{
  "model": "self-supervised image encoder",
  "dataset": "microscope photos of single blood and bone marrow cells",
  "train_examples": 194171,
  "image_size": 32,
  "crop_scale_min": 0.2,
  "horizontal_flip": true,
  "translate": 0.06,
  "color_jitter": 0.6,
  "method": "vicreg",
  "arch": "resnet_bottleneck",
  "norm": "batchnorm",
  "hidden_act": "celu",
  "channel_attention": "eca",
  "depths": [3, 3, 3],
  "kernel_size": 3,
  "stem": "deep",
  "avg_pool_shortcut": true,
  "widths": [192, 384, 768],
  "projector_hidden": 512,
  "projector_out": 1024,
  "projector_hidden_layers": 2,
  "init": "kaiming_normal",
  "residual_init": "zero_last",
  "optimizer": "soap",
  "beta2": 0.95,
  "learning_rate": 0.0045,
  "beta1": 0.95,
  "shampoo_beta": 0.95,
  "eps": 1e-08,
  "precondition_frequency": 16,
  "max_precond_dim": 1024,
  "merge_dims": true,
  "one_sided": false,
  "adamw_lr_other_params": 0.0015,
  "gradient_noise": 0.1,
  "max_steps": 5100,
  "batch_size": 128,
  "epochs": 3.4,
  "lr_schedule": "wsd",
  "decay_fraction": 0.4,
  "final_lr_fraction": 0.05,
  "warmup_steps": 510,
  "weight_decay": 0.4,
  "adamw_weight_decay_other_params": 0
}
Rows from block 3, named by matrix and row number. Each number is 128 + 24 x the weight over its row's rms, rounded and kept within 0 to 255. All counts start at 0. Numbers have three digits each. After the name is the row's rms in percent of the matrix's.
# short1: shortcut pointwise conv (model.blocks.3.short.1.weight, 384x192x1x1), inputs 96-191
short1.119 100:148112106097133138106131151127176124102143089120119119162105127099116154146135094109087121120084146116130178150139096124133148102160115108160140170126127107112134090123129109183097108161158138154073109069108148122149148142164173139130159114126158119099137117092104108138118117121110141123
short1.120 112:126137091108130096129139092129130115120098145119107149126121098140100096103141117108090117083110117151164164110123132084113157144056139125109151168094148128136143140136126119142121132144137146121140116134099107106128028159152112134106129098137108155114113145096135104133135143133140103116
short1.121 106:140108134139129075149173130142134135166146082137139106149141124155155165120082103124136108138130127131126105138092166127097092159143162149088167156131180098158182171117141097128135168140130071140160133144110092128099149104117132164081101107147151109123149132125167117081138111112120114137
short1.122 098:098123118144128104120145168132138149111112105142101123116171155191180118100102105089103132121088140117134152114126121115096124126141090105143139099119118123128144114113109135128102120132117117117118140162112152094113150140138152152133144128144139103146122176136144114122097165111125099151
short1.123 102:110139119124151159136121154109116088116151112134121131138116134133094163138125090112144120135124126135141078126152102124114122097123098165123177103119117110159143119118173126099108132117123088128122099111131106127076133119091080151139065115168128100114099152106097115091141135166122149129
short1.124 090:133102134108099180128147119093089121102122124108116088082162117114137155147132113102119120096116137082155147125152114152117105146145129075161131105149104143140084135153138128156132110106127124135121122135144133099109112140153109123109129135135147106147111147124109101103150159115111119094
short1.125 111:142133142128091126133123124191143096120105158126084127138142154099141145120139106108120131134118146108092144139134146123131152141097065125133148134131130130155131122151134122115130097110118110245109159132110169121124098103136145138096131140139088163124180108078133106160140149104102205138
short1.126 101:126150110087116110118148103114124124150123110131095107101119106129106131137105118119074112143067124125150088134080101127159135115156123131120150150189124128106133145137109176134125113125129142143089098050111094130128130128099105151176186116134134142131112137135190143120133134123109127167
short1.127 114:094132107091157133154115167116093127135148123116106112143178146111133148106144194139141091146133094113125165129140151136139126115104122137100142126109163131122084126156131185141149158131156142138162159143123143129143117110150129127121122110095138136137112116136150147121109167114126131136
short1.128 107:134132127114132093109166109112095081074109111099147107139121150124124116139121145116123135098135115107138145115142076143165116088103120119105087091147151112146173121116138096157124109105107167165112124148155147156142133109103127156187126116160111071149141170137087119168150138127163127108
short1.129 108:131099130117127181142173070101169119123167121173133145121122178119122136123099092133131082140117126196115124144128151147103124134109143085083138102126127131110123180129123145117092147133117097161097134120143139121107134085079115097132127090085110117183160084152116116146148110118131163117
short1.130 090:157116116102119108121091136070120133118081138146104112094142115099112128175132093149145132099121111124125172132170153142155112142156135117130150118121139086091144139128093108130096140151156143116096119140145094097133122123157121160130108123140119115139113145145122132162115102119125118104
short1.131 102:141143161129135065085140133140144133114183128108128095097133128133155128091101177128140136174160117113130116121115130154153114111120161149111181152135135124111127144113099122146136146104114170144178146135114144162132139069097120091118203115140153122115132100168115159153123140138116119144
short1.132 140:079134135124079118158135132149135106136092109099131120150130119124145125128135125110098156116114168119111123146154100176142142113100135133126119217133063138149107146123132117145128135118158152105067139062148165128129127108116123128158154134119099134097120137115151159142126109089139107146
short1.133 096:103152142129124076147114108123111137131100128117090122125087101122110125084143156157143152129143115146095138125136160128080137150120129149158114131096143118123157124095138121125133144149124140154109082132137186112165128095120127107148051125143136162091148136125147085138125134135182140135
short1.134 102:146177101167174180105152109111149193174099120127100128122128095143130109101122151127102142132130133150135179098117153131126092165116148120187129145148156134133171075130122103149112148131098133148151100135081094081128177121098178114088105114158130119145106107128128089160100120119127120093
short1.135 096:161112163091120116099154114129146118114115134120130105122111126167113127140123127075148144107105134123142199129163138120090079123142132127119167158108126130093148117121159163127105072138135126125122134134098146121115140188145154127072118132091076170123118126122166101155152132100149141109
short1.136 104:127098147109073092145143139134128128085124165111136132115114112144110139136105154106137147138099106133098112139110165165135180096116119138117091090124073115134107122125087105128163145116084150149089180116120144157120145136141105118145114103133122147087121146122109102160098148134119150135
short1.137 091:115154150126088134130100146149114116131125136142100128128112103117196169146111123125117098132122156089112151144127142126131165151111119088095135077138116136158092115106090154165106143146148126127117121129087123134113155141128115105105149097131113125090102133113131095153189132143132136142
short1.138 092:125115113117137143118119127147134159131094133172136123104137111162126115119123147137157114106137129132121162123161144107115108166154131099111130179106137102126141125143106125145107094129130136104131140127104083121132173067120146126087137158119142149095127130142127132136114081123139095083
short1.139 110:144086119125112123138112121099132109098117108126096135165113149105136144136113149122089164130116149103161142134117107119089146071132095159137142170167101128116144147149134151103099110137159134137108158145125148106189085087161108163105133144120102149098125128142104133124128112149106165137
short1.140 095:075115115172120148148100165129167161145111122125107135141123134173135073092141113104099134149097122144140139105155120113136138131184145114111074140131097140094116168141129132144109141149129172138153161157118140094134111118143144117082146097125123140147115181108166125133108098086126081128
short1.141 101:126096100072134141105154144125074105129139162135165125101212132127103105100131113080142142119176128151135114110125162079137128108119159158192151108143092177118131134155150130073138073121132130123145143137155130112095080100120104118088150125137133133115129094170123087115113136109096133120
short1.142 089:139125128171134137159135132100131150097163140112135167120094129129097095149097122135127155078100136108133097124164113113123080142147090131132107148109085115111145120166095102064138187165114140130096095111144145085102092146122155139125105105092106102134106143109091096146125148083124143121
short1.143 094:095135153140084132172114140161139118123124123109140109131101165151120163152125081130085082129138129146123165129138107123132102158152121155101111173143090165107166117125093126128126139119142134252115119122134082119091129127123148126160118138105143154100105115110131133191135088099130082119
short1.144 107:155118127140129121144121123133137136140075122099132118155078114115097126077147116127120130119154085104094156109112143113096086157082136135143177131108123095139195095119088100082141114115104119167088093086118129133132154135136132127131162176091139122107136132115130124129121091098123154083
short1.145 090:092157120120103132112129122088093113116128124132124149169073140098140130101145100120137147114136134151113099135163106123142138101111143125148094120155110128102065102116140156146142133142125125144148144143154129089170104107129128083136118100098129162136135105146110121109110129137144153134
short1.146 109:135100119142112184122140114125124141089139106166146125117147134131136153131167102130138133124132092133142133195085123116110166094099131147124097117117109124131091088132086068169121148099101157150128146167155117095149101130155123103105146131119116112158144097128142176152131175120156114127
short1.147 096:107138111131104132118125109119143105123124135114118119142089159104107157117110129143122130128113124138156117094135140136132123155137134156166093080126127079116166118096121143080071139113096138126121116160131135116170119101117178159092151118124132170098128127124176119172127116099139099149
short1.148 092:118103121114111153118107100118151096138089153112133123130121147106124132100146137166178082122134141137104123121103117157129122105166111137122122156099155129139129139115124126145106157156150114141147116158122114132111203139138154137123186122133138157145135137127151139168084126167117099111
short1.149 115:131150095142139134137183135135112065113091087145135092157122149164123117125117095137154154145121128161111123146144165083106178130169129114106142159101146125117139166098140113156117113134213084137134121122147121120124073169164121103129192160111118129138114096120158143122113115120135144139
short1.150 089:125134138151122126149106110158132125103078137081132116134108133100074142119117107147154122135165130120106132132123098131176183130180093145092181097166125080105118134139123120187115113152102080107156159071154156130113123138132127103132133125150125112115148114144090117107109087118147139120
short1.151 103:119137144123130125126139113117150133123126129104107144157126151135100155104141127106111126150087108138156120113129142114094103109096136115126184097096102092163126123112120110132093137127146123165134152139112117172102113162095117176130133123125097089134102109152135179134103146118115127105
short1.152 114:099117115120089164124130146123086123133132156115111145162164161102141105090178153145132138135158120134115129142167113144140139166152109108173168147099160152093102137087110149148150134114139113165194112097113153121149114103122139086151118124122099168073096114148114151123089116173131168150
short1.153 108:093156106127089099130123172177164146147106152122134126127122092098131134128124136113122098138155134104107140116119141085115114149130157111128138104116100124185122112163140160134192120106139084102133109078135128127115127117109144148086130128076150119094114164146121115144110118107114133117
short1.154 102:136127152173162138118131109124120118112118113124119102117147127185119100123121137118087110130127146110149097156094160121137122111112136105105117127160102166108120140113117099076123109135138125080134190124136109099075130163149144096135133146130132111117126197146146145137129136135096138158
short1.155 085:108121098125106141135094094115154136129111128113150164140116127148154120158120145113160147130149137125120145195160110092119143155121122117147137100145124149114101128119120135112104123115131174118134137163136112095065109148125173129112138116104128090092083107132117145151120077110098088108
short1.156 106:120126110149204086108120145124109148174135086119121125109170089179095114173097136144130123149143098174107128141143123100127124136117108133139157156139122061080104099101171180128126138136155105116135095092130129134092122116131145120124113081129096141121130157082120115125120178103155105112
short1.157 091:115131121150138102176081106073183131137137110126104143137115147142140094119113133121113150091127109103162115144130135111114116139124140118147120127102128098134153083139082129134124129116164129103157120180093108114124147134153182150108133090088130107145152133100099114151144156100131100112
short1.158 098:142134144110129118111147078135141145113162136139135124108116119153126132141138138105155117108150123138134077147156075113148146162120126113090109152134140124108162096119160112115122153126086128148134081106114088139104173143134121099140183120106106119121093120136105105119116137146098092146
short1.159 089:158123139139121097146133086122138162122131134167151094115103144138147120093080155122129111091128134148128087149137118127153089111166079144125130117127149112087153152128121121095131124168103138106101152120159096126092165132129140138121156155111134112111065159142110150095182081117114133139
short1.160 101:142119061079132106141116166130100127110108166139136118109121145107166109125134096142099134138154123138116113066124128139139120132137165153123171096145097155140130144118101129117106174162093113124126132190144063112110151107126153171074122102131117146095112131116184137152149125111082124111
short1.161 088:158136117105094168144106096083117136121131129129118101129115113137128152097148101123135145124140130126129168159157102164136137106165125108143055117124132130101093125090152079136154149136109109130113119127168164097147152127132156134134142092111143159098116105160106140142093130109080144087
short1.162 104:061114118093144129152117163133126118151113169103122109122100153118135141099147139096127125133128120163155112132104111160133121165080120137142140121162086137116094156161131181124128141109113113109198137108114142092191120099131067135141135127116139149144172109129111144138109157114131164125
short1.163 088:110173129105072111130143073146096136124125127165114101112108141096113122097143085166107153139127134131110160163154126132138129146154126148102117146081111147116101094115090073143101122130138117106146158133127098089090122121122111140147133119134115096154162101121123136145141109113126157155
short1.164 091:157137135119141136119124134086099120113107077115152152118137137101078103149121121139125170113142121119122103163145167091142123130143079115132144124134100109147122132109141130113098140124111144101088109139152071127122073116121170141095156155145136105126128130106117157113134134163165129166
short1.165 099:141123136078160073143172118092133122111140155138103104132100101137134148153082110104097118164150134097124112156129120111197092114157145128128065152131097115137091136149117136122117153134143109129149124093139146151104105116127127092107125114116105120134153102133150133178127104174087163135
short1.166 106:126135135119141082203173152132109091120097151111135120114143106181121129155132117113123121148129160147085137149108175143107141100115138131111118124126139121104140137156168130133115143120145107137157085115159119099113092096133139113116107137116080141112126129139161109151134106104103108144
short1.167 098:114113163102124137119119145104118172124145106170124139117128136132139130144117144078149142158097103145123140183147140108124169155148165131063120130115107148130133142092107120094160104139154137121121140098104141149103122087127144103113162112119161129130126113154108121146119129109155066117
short1.168 089:129104133165159086127117133178154130136093113180128088139113115130145125134118116117078136107085136127161138194136125140155128156072116143161131145176140128133097133148110136126116072101110193159133108107144105139120107111157123094152192136101127129108122162154092168133151142136143147103
short1.169 098:139136137110127142111122126119105137108144093132159123133103140109104150118128153131098120161125111131174119090092133167108121107163112140107093092162087114075142118104139126122134158092146139100123115109141126134132081177145102126175172110137172117141095139136127110123125130092143141169
short1.170 100:101143098115162116138123113147134155179101065153117117125111116160113144137100107119133132174126127144093118163134119153098148129153148148116138127147105103128114187093128105191156120159112099154132101114162147157099110143117106158151048123128197076141117132149139127134123118138182137146
short1.171 110:141118134104110139101142114141148146117105158138124126125132163109138146098101072148145109184148145164114138142138175172149124121127179136165198193116151116133143126139152120164135122111135126106099167081114101108113102114116108120158095080109160107146116140093123087117101100089124105127
short1.172 090:134149177080097087086171147112150141085092118171092119148136081143138118160120138121136136131119140197126147140138143132135117173149171111100146122110155130157110108152131123172127107116146113121110130127087112135134115109131143174087141092120144126127124146144140143106145080116132116136
short1.173 096:091150126122150143113144116161080132110114162129141181124145125129145177136133112148090112163125109116121131118108133146116135138101119123110078118126137181138111147140139118101143117118107108135072112123123135126121111124129174116112145144145127121144120148131131149120135125112075148172
short1.174 099:160144106123126093145125149119128115137151125096131153150177124096127152135174109128149138149119103153128166146116117117148153125176097116070093130083130133118095141138143128128139124140158145136142117122105159114066131197121127154129111124129153127120100093115158118101168136113151123108
short1.175 099:105169119139125094129141132113112152142124070135121145160089122129147122124102067130118107064148145166091116128143172109173119135109153132140131133161149138097119119130097107157136106149138134096112102113140097151140131102133145097139144093124134125119132128181166102093158123131118098150
short1.176 090:157130122106109152109112105097135160129129115121140110118092098140113106183110069146125126143139159108132138154176113132130156179132127148112125130130157119165121170149130136159080127146102121133141126139130124134081085103125088151117144102105141142113131130129153134097120104145090103133
short1.177 101:100128121100104067132094113185068157109121158139120106165172133128106132155160137126117142080126128090142094121102126108121091105175112120120124149104134119168146147135125140109096127085125175131136146130123106132113123111106129134070125133130132142126098182153133132137135163129168129133
short1.178 104:127139158119106118094142128151146114118133114102121132126107117138127139121134110120173100126140118161112099133143164104131122107101144096121150140105150118080094185120086097103120124136104110109098141122086136134168134192179063153109143139139096132143133186156144108089155121123137100103
short1.179 094:117089101147109183128162121153151128093152170147132106131108172162087150111138117115121125102141127126080085114115150158138130115155133092123120119092144156134152143116137161129128120156101117135113176160104148108134156132125148103089117113129152122169104129141128138074126091124134117158
short1.180 110:076114154102168164120172137152106122149136135122133134130161119143107137123111103080102171125201142136083111134131146091140109143123159196136135109162127148127176100082134109077092067129134146109114087114111135128102083107138146134112108134125149132106109105153138093101108103129110093115
short1.181 097:111157134136162098126133116152186181167148174116138110152091094153119129144128107151166097144114092114110137142135150158112157114126153145136127125072111142120127149144118112121096141109153130148132161154162136143096166107122146130114145075099100154110131113140155172127159101117120166112
short1.182 102:094139154105129109133129127135130121103100135115112091150110113135127142131170122130115145135147117123156121121155108143142086174100154120136109121116104103083164162179134122147136120118094107180119135116144130152155149140120165135099141067128164123103163136110150098123129136144127157168
short1.183 101:123119120154123136149104146148140115108117156140162124109113095146155118153123124136147140145132157128102176151137131081108156128125093103179144085131133160080153081152160169091119121127127111107103121104132109124157140146149093096097124140149157151112109152092124117118091135150063143105
short1.184 097:133114102123119110161121137117087121121134076140119172122104146122133151162081108137100151096130137159145162083115123113100151127108125105152110127120109110134092109120101129064061125146090135076167101149135147098143154123173165142101121153151115116115119099141090130128120122129111113130
short1.185 097:091137134161080094117154115107153099114160115136109131129156107107138140131108106127107119147098161120096135120159136077131090123119117161171077097150081127133080170092129140140131153146117124109087170104131139136140130143153119173149148144162166101161127119123129126143152094112130119094
short1.186 097:070093118170166120111106106121158126152114137156177117113159164134159106125116179136100125117134101126115163116119088093069141154134090139156126086097107110157154120118117127094112125186139128108171177115124139139116146112161139125167088120161116151141166156124151114101151113128149142134
short1.187 108:171147125175115088129116136114132137135114141137172142131125093061132119116138118115126094098142108135118193115123094162137118106102107160102107115141121117145134140171078138126131133109134159080147141158132164138079138108170125160147106146141120121100142104168162119108161123092160124140
short1.188 096:169156086158076103119128105088123120115074156153151129138178152110133098131141113126122138127136111117146138135122098076143157144140099137138134118158174154133136149171055125129109124131109105129126113155091085098139128120183120111141129105131141146135103124090151115095164097125138090092
short1.189 108:157094107115172120140156114116107102092084126135147115153168149138128126133141162097135137084142107130105158153124120151120135101122122149132126138143140092104135154155121089145116155159162115108108107135077086145070125078144149108153106085146156118148107090148143132147124145080078141140
short1.190 103:149146129117169136101143136153161105119125128111139104095141145085115126105136132118126090094122095115115127130125124102171117142169162120109121101155137126144145150127153110138087132120120115164121092128112121161117140150070156136122117128095105120100143130164110111180138097126111136108
short1.191 101:103132163119115150126116093134155111119132153163144121116124136123141154094139104153121119119158137150104139144141140110119148143129114118165120094123050145097105132156083114133131112138143114119087139123128131145122102138157129115138134161132172128082154115125066155118125110132142158134
short1.192 098:078133137123088082131109104136126117131143100129149130105109162127142123133103126116126111150129085105173120135119116131143120101113082110100155087102119116138128167086139116099106085137160118127123123128075161097133128137114147138119120152129142116075106090195094136132093113144139107119
short1.193 099:138089140134147140119118113131130133066124126107133105170118157146131135157145146109078155114140119157126127190124141112129127126123101133177122135117118129134077148123133149156109113085120174154120160081131093180100081123125111122118168140134171124130118157096085084145097126107147145137
short1.194 109:124125095116123125147102117144135117130139133084065137121107154139117173141123129116168121106104126136122108144109143143145139132134149127161129119124111158136151138101103144113087110095125158156094158108107116136156143112164120120135123119128080122125181163131141113103169117129093147141
short1.195 087:102087125149107097137146151162123117154091112116142120097126098113118123095095110108124088117104061146127099116136130153153135052149116133149134136088102123103106130133118144128113132159122187133116162111094151120143112114105121099114144120151109094133182170108176102124110153150146141145
short1.196 119:105168145103085120112157145119112110117163122147129108108114139151143150134117127117115130109133176193109121143190143126104104121170092121094125089125085136125126119114154158135220118104125122128092137121081132102110068142092138147088095149140138109079127148094106073102145107117100110127
short1.197 106:121128070116110104130129131156150120154134131160132139134102156140115130098111173121158126130124102135123126071110106185090116147153108180091147154140110126133121170135153079149129147133121090126125107090102141074096157086164125084115113075107142084110119136102138133100117106067135159113
short1.198 098:117146106110151150121091139161164126095109128126153134136111126136127123109143123115156110171110139125104196122139128148161125140212123131157088121141095147143125120130117159126134145134162182112151127144128095114110097136121143129126128090135168143130150095117132129121079159093170156150
short1.199 101:129120127122121106142080106145166138156109111146115111137118129142148150113147152090135160116088111125119136135112082120109131171086119135119134104116121156104107112084142161108176100166153108168126101145103147151127068113124103106116151104098118129121151115144099155115133108140092116111
short1.200 103:125076124136121152106144101135140147136131151109124127141085131107122107103117109136122135107128119153115100150141087101100121119149113133128160127091159137151130112126150145100149099107121113142113122187134121151077111109146129132068144135152145117135138178182164151153070122102124098128
short1.201 116:145105141136174157124144147117135135147091148149117154201129069172093106092143133100103127140076155106126123134156173161169154130136127139126119084120129123069117155161141140116142117109088118134141129094107124156138122136130110151148242115116113132129105161104185100130123113129130124174
short1.202 096:076120136190127077175138117137129132106123162124085129148117116131076135113086136136135130142146136172099120114106144116103113110124139134064133100100121137122146103134124126146134143169146132089134139135112134085117096163163119111157122157101132138109115090114067126136129188143145147116
short1.203 118:103090107163092171133165150116125120148144117152108145153179166137122130110120109166170158156137133101126105118106126121148121129146111139147107105107115162169145190134110089119092128101125105145110141161104136115140132125135176127145142098133130116138141134138105118118121123112150130151
short1.204 093:141148185086116135084111122102132135137076107120116170114104110139104168097128124106132149116116143135157123140134130150110157132072131114116086116091144090123120097111121137115122133147153182113124109160133124162108130105089102119111147102107143100114096158187086124148153105128127126062
short1.205 125:128112070115132113141110151101123111106124097174114146147123127115138157105096116129190133087106184153103153099124116149124131160147106119117115143140138142165106145125126109144121163128187127148119160099123118105119124113151080100140103139093092139099111089187123143129130111090154116126
short1.206 099:174092102112165089108127184153181137210099118161166117136110101131146110086131142128123107163118132096142128123146127173104085129108151104103132107159070104121126135136109128127116114173126117096123105148141124119122123119137091121106153102112115122112114147102143160128096138124141094152
short1.207 095:150132124125175102169097156117139123180149123137160117079099125085182133197138110113136110144116130086110123080103107120110132105095148145119102132152124127097120145129157115132155123136128104129112143150095161143125142163107146120116135123146124107146174159148143070166127148127094157113
short1.208 116:125153115115113143133129117175128129159092115139127092152121130140138144111116117136089164202144113133149143167112159130123136135118121132138189129110136167109120141106097104175145123130133075179118124149146136142123138129126076102129132114107146093155152132120136137137155092121235164116
short1.209 089:090139106117120129152119163084092116140178156151113134143126155099166113149110133122163112116124158117124173122162137112123086147095110143115165149099141098106127137147178086107087141092120107101109127137127141107111115130149106148150128157129102142122125139132147132144110144085089147131
short1.210 094:148122147101108132112138131136147146117131088117146067145121150161125154100136153100101102131118121127169111140155108150119102132161126109158099090156123099130130132129143149102128103133126113111133143122109126097130144133099177112113099140145094128167129147115175158113130209123082138126
short1.211 105:089116138116106117108130131165145101128112127072125098141097129143082131128108112112123089115127195159144108136132108107101118145116093137132125186149141151060132146122156103143112140169155122140137114110080102115147090194180105152146077106124088133121098147140137160142138149129088132084
short1.212 092:108127092109119158118139130174080092095121140131120108107137152158116136099154184109133131150114093145138136142143145107124102128127131145122106119132102123139123070141072133149131101126137165127113113168146127166080107137085088140140100117130138099130130128108126123123139120139126139090
short1.213 104:131097162108101138150192112125094187142129124151151141133112165131133136106159144138160129096124149114119109073103127149128127133090122148126140103132115169139145111151137128125132155167164169125142124105100160147138109121095155080093097113113101122114150125125175126146115135134106160120
short1.214 095:117134135162109128156140112107149107136155128128148142101084133138124116087125126136118155154133084157095124137158119117126113160125114111110153115129114140113132096141131141131135167118092134129151164138125109123127170129059097137160066144098144138138110166112085113126113115116163109134
short1.215 092:142099153162098127146134121150116094125116116111124131151105173158141143114105129111150143144115121151110102125144143134134169130066137145119167090078130121113136111102169087132161153108119116172100085107159148096090090147146081122147134093143159148117160134135134144176120139111101103153
short1.216 094:128126116149118131134114112096162160140124139160134089114160087109135098116122097122129118139095096086133193148113161102130125132106116102120125129130148139158105102140171106130125109115139103133126194148113154066124151171179121116117153109146144154127142153094137107127086150116132125116
short1.217 109:131109162096134131108122125098130138134113122104107125117121189114149128123158180118099062159134133140109113110124103141135157140112099098109167111122103129082113133108125120123140077171137158165145113146123082142108112081074135119122136120151142160123133120133145112138127117102106138129
short1.218 105:141133125085061125146111143149123115069118133083097116136130113099106102127157121157125127083147108127125150127107143147109156097160094142118113178104163110146100085167134150102097078113146160117130133081114141127155178160145114131110120146156120148116125154099144147120123124104163129093
short1.219 091:118134140104131121102140156125127139117099118133127099138114118190139155134144118111141169122153098131122141150153117137137116152080162125106140111151129142126117143117156155151094119149129132177151143127127147090120106127133168124117133109107162127105158132110165112101167125137099185127
short1.220 111:163101133128119168130160149126088133116136089149110125148125123137140120111105104116135115103146147110108122115127113119143119142130102107103123210123201143139084130123109129128152135117126117157186145137129165094110137076137119135116117147116092117094112159193126152112199077148124069130
short1.221 096:124156138159124101144126137129115147095123131126103115109155170131150084139116101126109124114126176131135154163138101095110109148108104132106143152106090131147135102108136146133141130112174094152096141144120130164116115129131104158127132114151175117118106099126170144136154161131090097134
short1.222 093:120156086141128109158112151126141098120165137130148126086104116125144098116128124128114110138159141108131102124111121075129100142128135103115098086134118173115108127121178159131191146119143101129075142145143117097085108155139166119097124139129106122112125147160118116170092123132141121114
short1.223 104:144166133134129127092146152128133111125163110112158139143134132156114143148129140094125131155139133123155127172111113103124182129083127105109105113122131140114166109126139186124166087100114131089160111098098127141157104157141091119122118097124138138139102174078091085133111163111129127150
short1.224 099:113115161132181126156131125150157162123149124114129120121110102133116107145118148151136172109143084128077159178154073114148129162160086097136110085124138125139120105133146108125120125100135123096086137175157159145155163163127116120131161121115115142146131149092123135124149117115113135150
short1.225 093:125133155111085137154130099146149114116147114073138137115100132115089106121160103133136156153152126090120127140114151134138127114120117141118110134129150114124132116118155110135124146131099122078131167160105130079103135106172088122103105113130150120150095081085159123130122165101130128160
short1.226 100:126115150104111132149150137090148124101146140146086130172121130117161094110165146138143092161139119125096180114175091118104141144130156124070130096089188115111152126117083120120133115127074108138127129122153131115152146141091129140115154145126131190101097120132122149102099133082118114114
short1.227 098:125097144123111152091106192093133102093133124149147145087138134119130127121118140108102140103100112098137143137105161143121094129136136089109093128127140157119154139110167174108134158141105153106130113101157179112123176143158134134102188112120114145110156137157113135174128092153144132123
short1.228 105:149149164174147116134126136114087152118147138178103110135105126175133094142112147152112155129116103133118135148134116116132112119150152102072125145118107115133138129125187122109118161148121087150154117141106165108101113084109118156099118102140117121140103168134119186122180133135074124146
short1.229 098:141136146134102087111118132095163115186104101128109123121119117130128155132120105079116181107116100097131097185136130116146146140105168169113068149130138132142157131121119084132121088107117165148110133117131122172149141119098110120120175120084137152144123105091149135128117138120126164135
short1.230 112:126125104121184148117114121126199129139129149150124164144120128118133100134134117129162121108134107100102130139117194104095152130098129110128156123151078127156151102107126128101117098115058122123129077123120139115148173092089108114116198079116133142067128118142124132120184131089106114136
short1.231 093:155161148076115114142107171128132166147124080138125117157100139158178138101161079139109116161139112136108141123134114119123144149102150112134133164101140112136099097068066134133114106168167134118188153124134107134106104149126124099096155153105107138119129132149090131138172134119160136121
short1.232 094:110131144119103118135143107110123170168146150170115124111132133115141119117156110152179112156117144156127124147123109118125120164071158137136090103106147102193156119160118112112093148170117108112105135130129134112109122092110155147105101113117147115138129133123099106136072149105110134091
short1.233 093:123130084149136111131098089143142131121101166111115141109134118154118121098140141138135112129168160104140115178119122107124178127115141135142125145098106133135127100138122131137202158121106105115145142116093133087127099123116085149094121142129174137102137126125125140115094118129106123078
short1.234 096:203159140123098084142095113154117107127144172138144123130127153130115118136115114103131106131129107094122188109084147104137161096117113129112120154118163106129161144199098110118132107114179128130086132126145159108138096133150068140149132124141092128121124114129125112079130104090110116130
short1.235 102:134145130120107152084148117170147152130136116110116098137131120114099135101125106090120126191121088147124146157160133153143131160122179133131113182100109101136149144136121121128129114133119121111103123079149123135119078127082158136155163141073113131128113137120149157114108133129131134128
short1.236 096:114124126073134106109137126120082149090135144111081139081110181121144133124133127072155138123118167105136125128148121156096101116112145132143132104176123123124136099149167125164096132134093114152102096143131130105116082080130124147097140136153124105127129125098128135142101141112095136164
short1.237 092:116164094148138103124122110123137109123176136127140138147083129180146116113150116140110098142137088149135109145125088128148133126121110093124104111142123143115153161144145101140159153186097132130118135148127094118096126109103171141103165122112119101129104131070107140103184106131117114142
short1.238 099:137108147138188139129089136135137123160104163134139110204135058114117108131122148095123134140113126116138161133129144145173130090165148116137129097154088129117110145146195130143122116119114117096151153126123112089118144140164104136155184118153137124095122133135161125143157168118142088107
short1.239 101:089115110095163095160124162153119096123146118116134125133090114133104129170117077103145116079130150133117124147149125112096121099143098110128126151134107160161092139129126102128121104109126160215115146138114122093096125111133139117070125113129088124132148144117126131102125121177143228144
short1.240 106:186093169125186090142167103126173129135145059126098149147142122152158109145108123134116102099097157113101118098124155129149122104128146144121108153117152146071146133087115104114125110193131147126164087142116119141114115103136095142099132123139140122127145155096123128137142109099129107135
short1.241 096:129103073100113142150174171141093103086104105135149128084114142142171153153110119100122132127138128154106104085164158143119113135146109144124119095120111123147096103135128131123137137136155155105145120112167160118148087085159103121088146122126129097193135087138117144089132191111116132124
short1.242 094:159157132125148113102099148141111126136192117139095104167124142140146136087109135095143136117112145146092117110118120089097153133152143132116104191094136076128166140125111127108161124141098119179136105125125100096158163129163147097111135128105099123082150115137125140150121112134111114100
short1.243 095:117106098167146125128149132156162112111110136096131111095138099080137107153132144127101140123098136089112162116141135085131141122127086116142132168142119135132121114129100113108120108106163159137129131112101111111116150099134141129122098152180108166132126111121153089116133126170086183111
short1.244 099:145136107139155183096152143118171095115100106142127143128088142160130072118139098128148105139114125097113098142138106164128123160117138170112119097114114165129160123125123117133141085130079151093149131141128132137139110114102120123143163174112142104108110163140123115151109157117144126169
short1.245 101:110112136103139125180125157146125162120125124104123167131123179141141100123110138131086152137126151119103159170118111142161136140110139094122164142120129093127109081095138125108116081135148117132193154114109098088113117136129145141107130105090126139140139105109108151132190101118111141144
short1.246 115:078123125133065141119099155126095137122112163130111150101167147083129122120160150131139149131124117126115114161135111123128130126141117138084133168153135111136063130110118171113153131119121138126172131106131149143116100111103112157095108139084135162103104143156119176125135128131125130072
short1.247 100:088147134145120140113154164116091138139118127127138097149180128100134112149130103113124151100087110085139192164083153108120118118128105127150169166116129177118143133113174105100066134138118164135116168155114122117128147116185104106178151138116120133109146173134111107122139127129125156104
short1.248 099:133146094098164128114157170113200114117107161124127122119080112134095127153114127136132073170129099152147119144137116127157141108138176097104161129093136127165145142113112107177115076105138145109132111154120135149143195135112150152092113165103123119143109078120135106187121108146126145112
short1.249 098:156099136126154131126088120101163165167133091122122154105150149120107152176140159117073108142120091130147094121112157113138112102121136139151135115122156112117148142091114146107119095096088137130142119152110121125128095171104121124134179128142129113132145096073060062180139150101156115135
short1.250 089:131129101162107141130136129118130135126107117137108145128140132095138099114154114138157147100136126134113119162170150134108088123109162126122117117137156111126089161147144157107131133206120093144105113171125131107091135156118169146111135173089116086116115078181099109106158139130125119145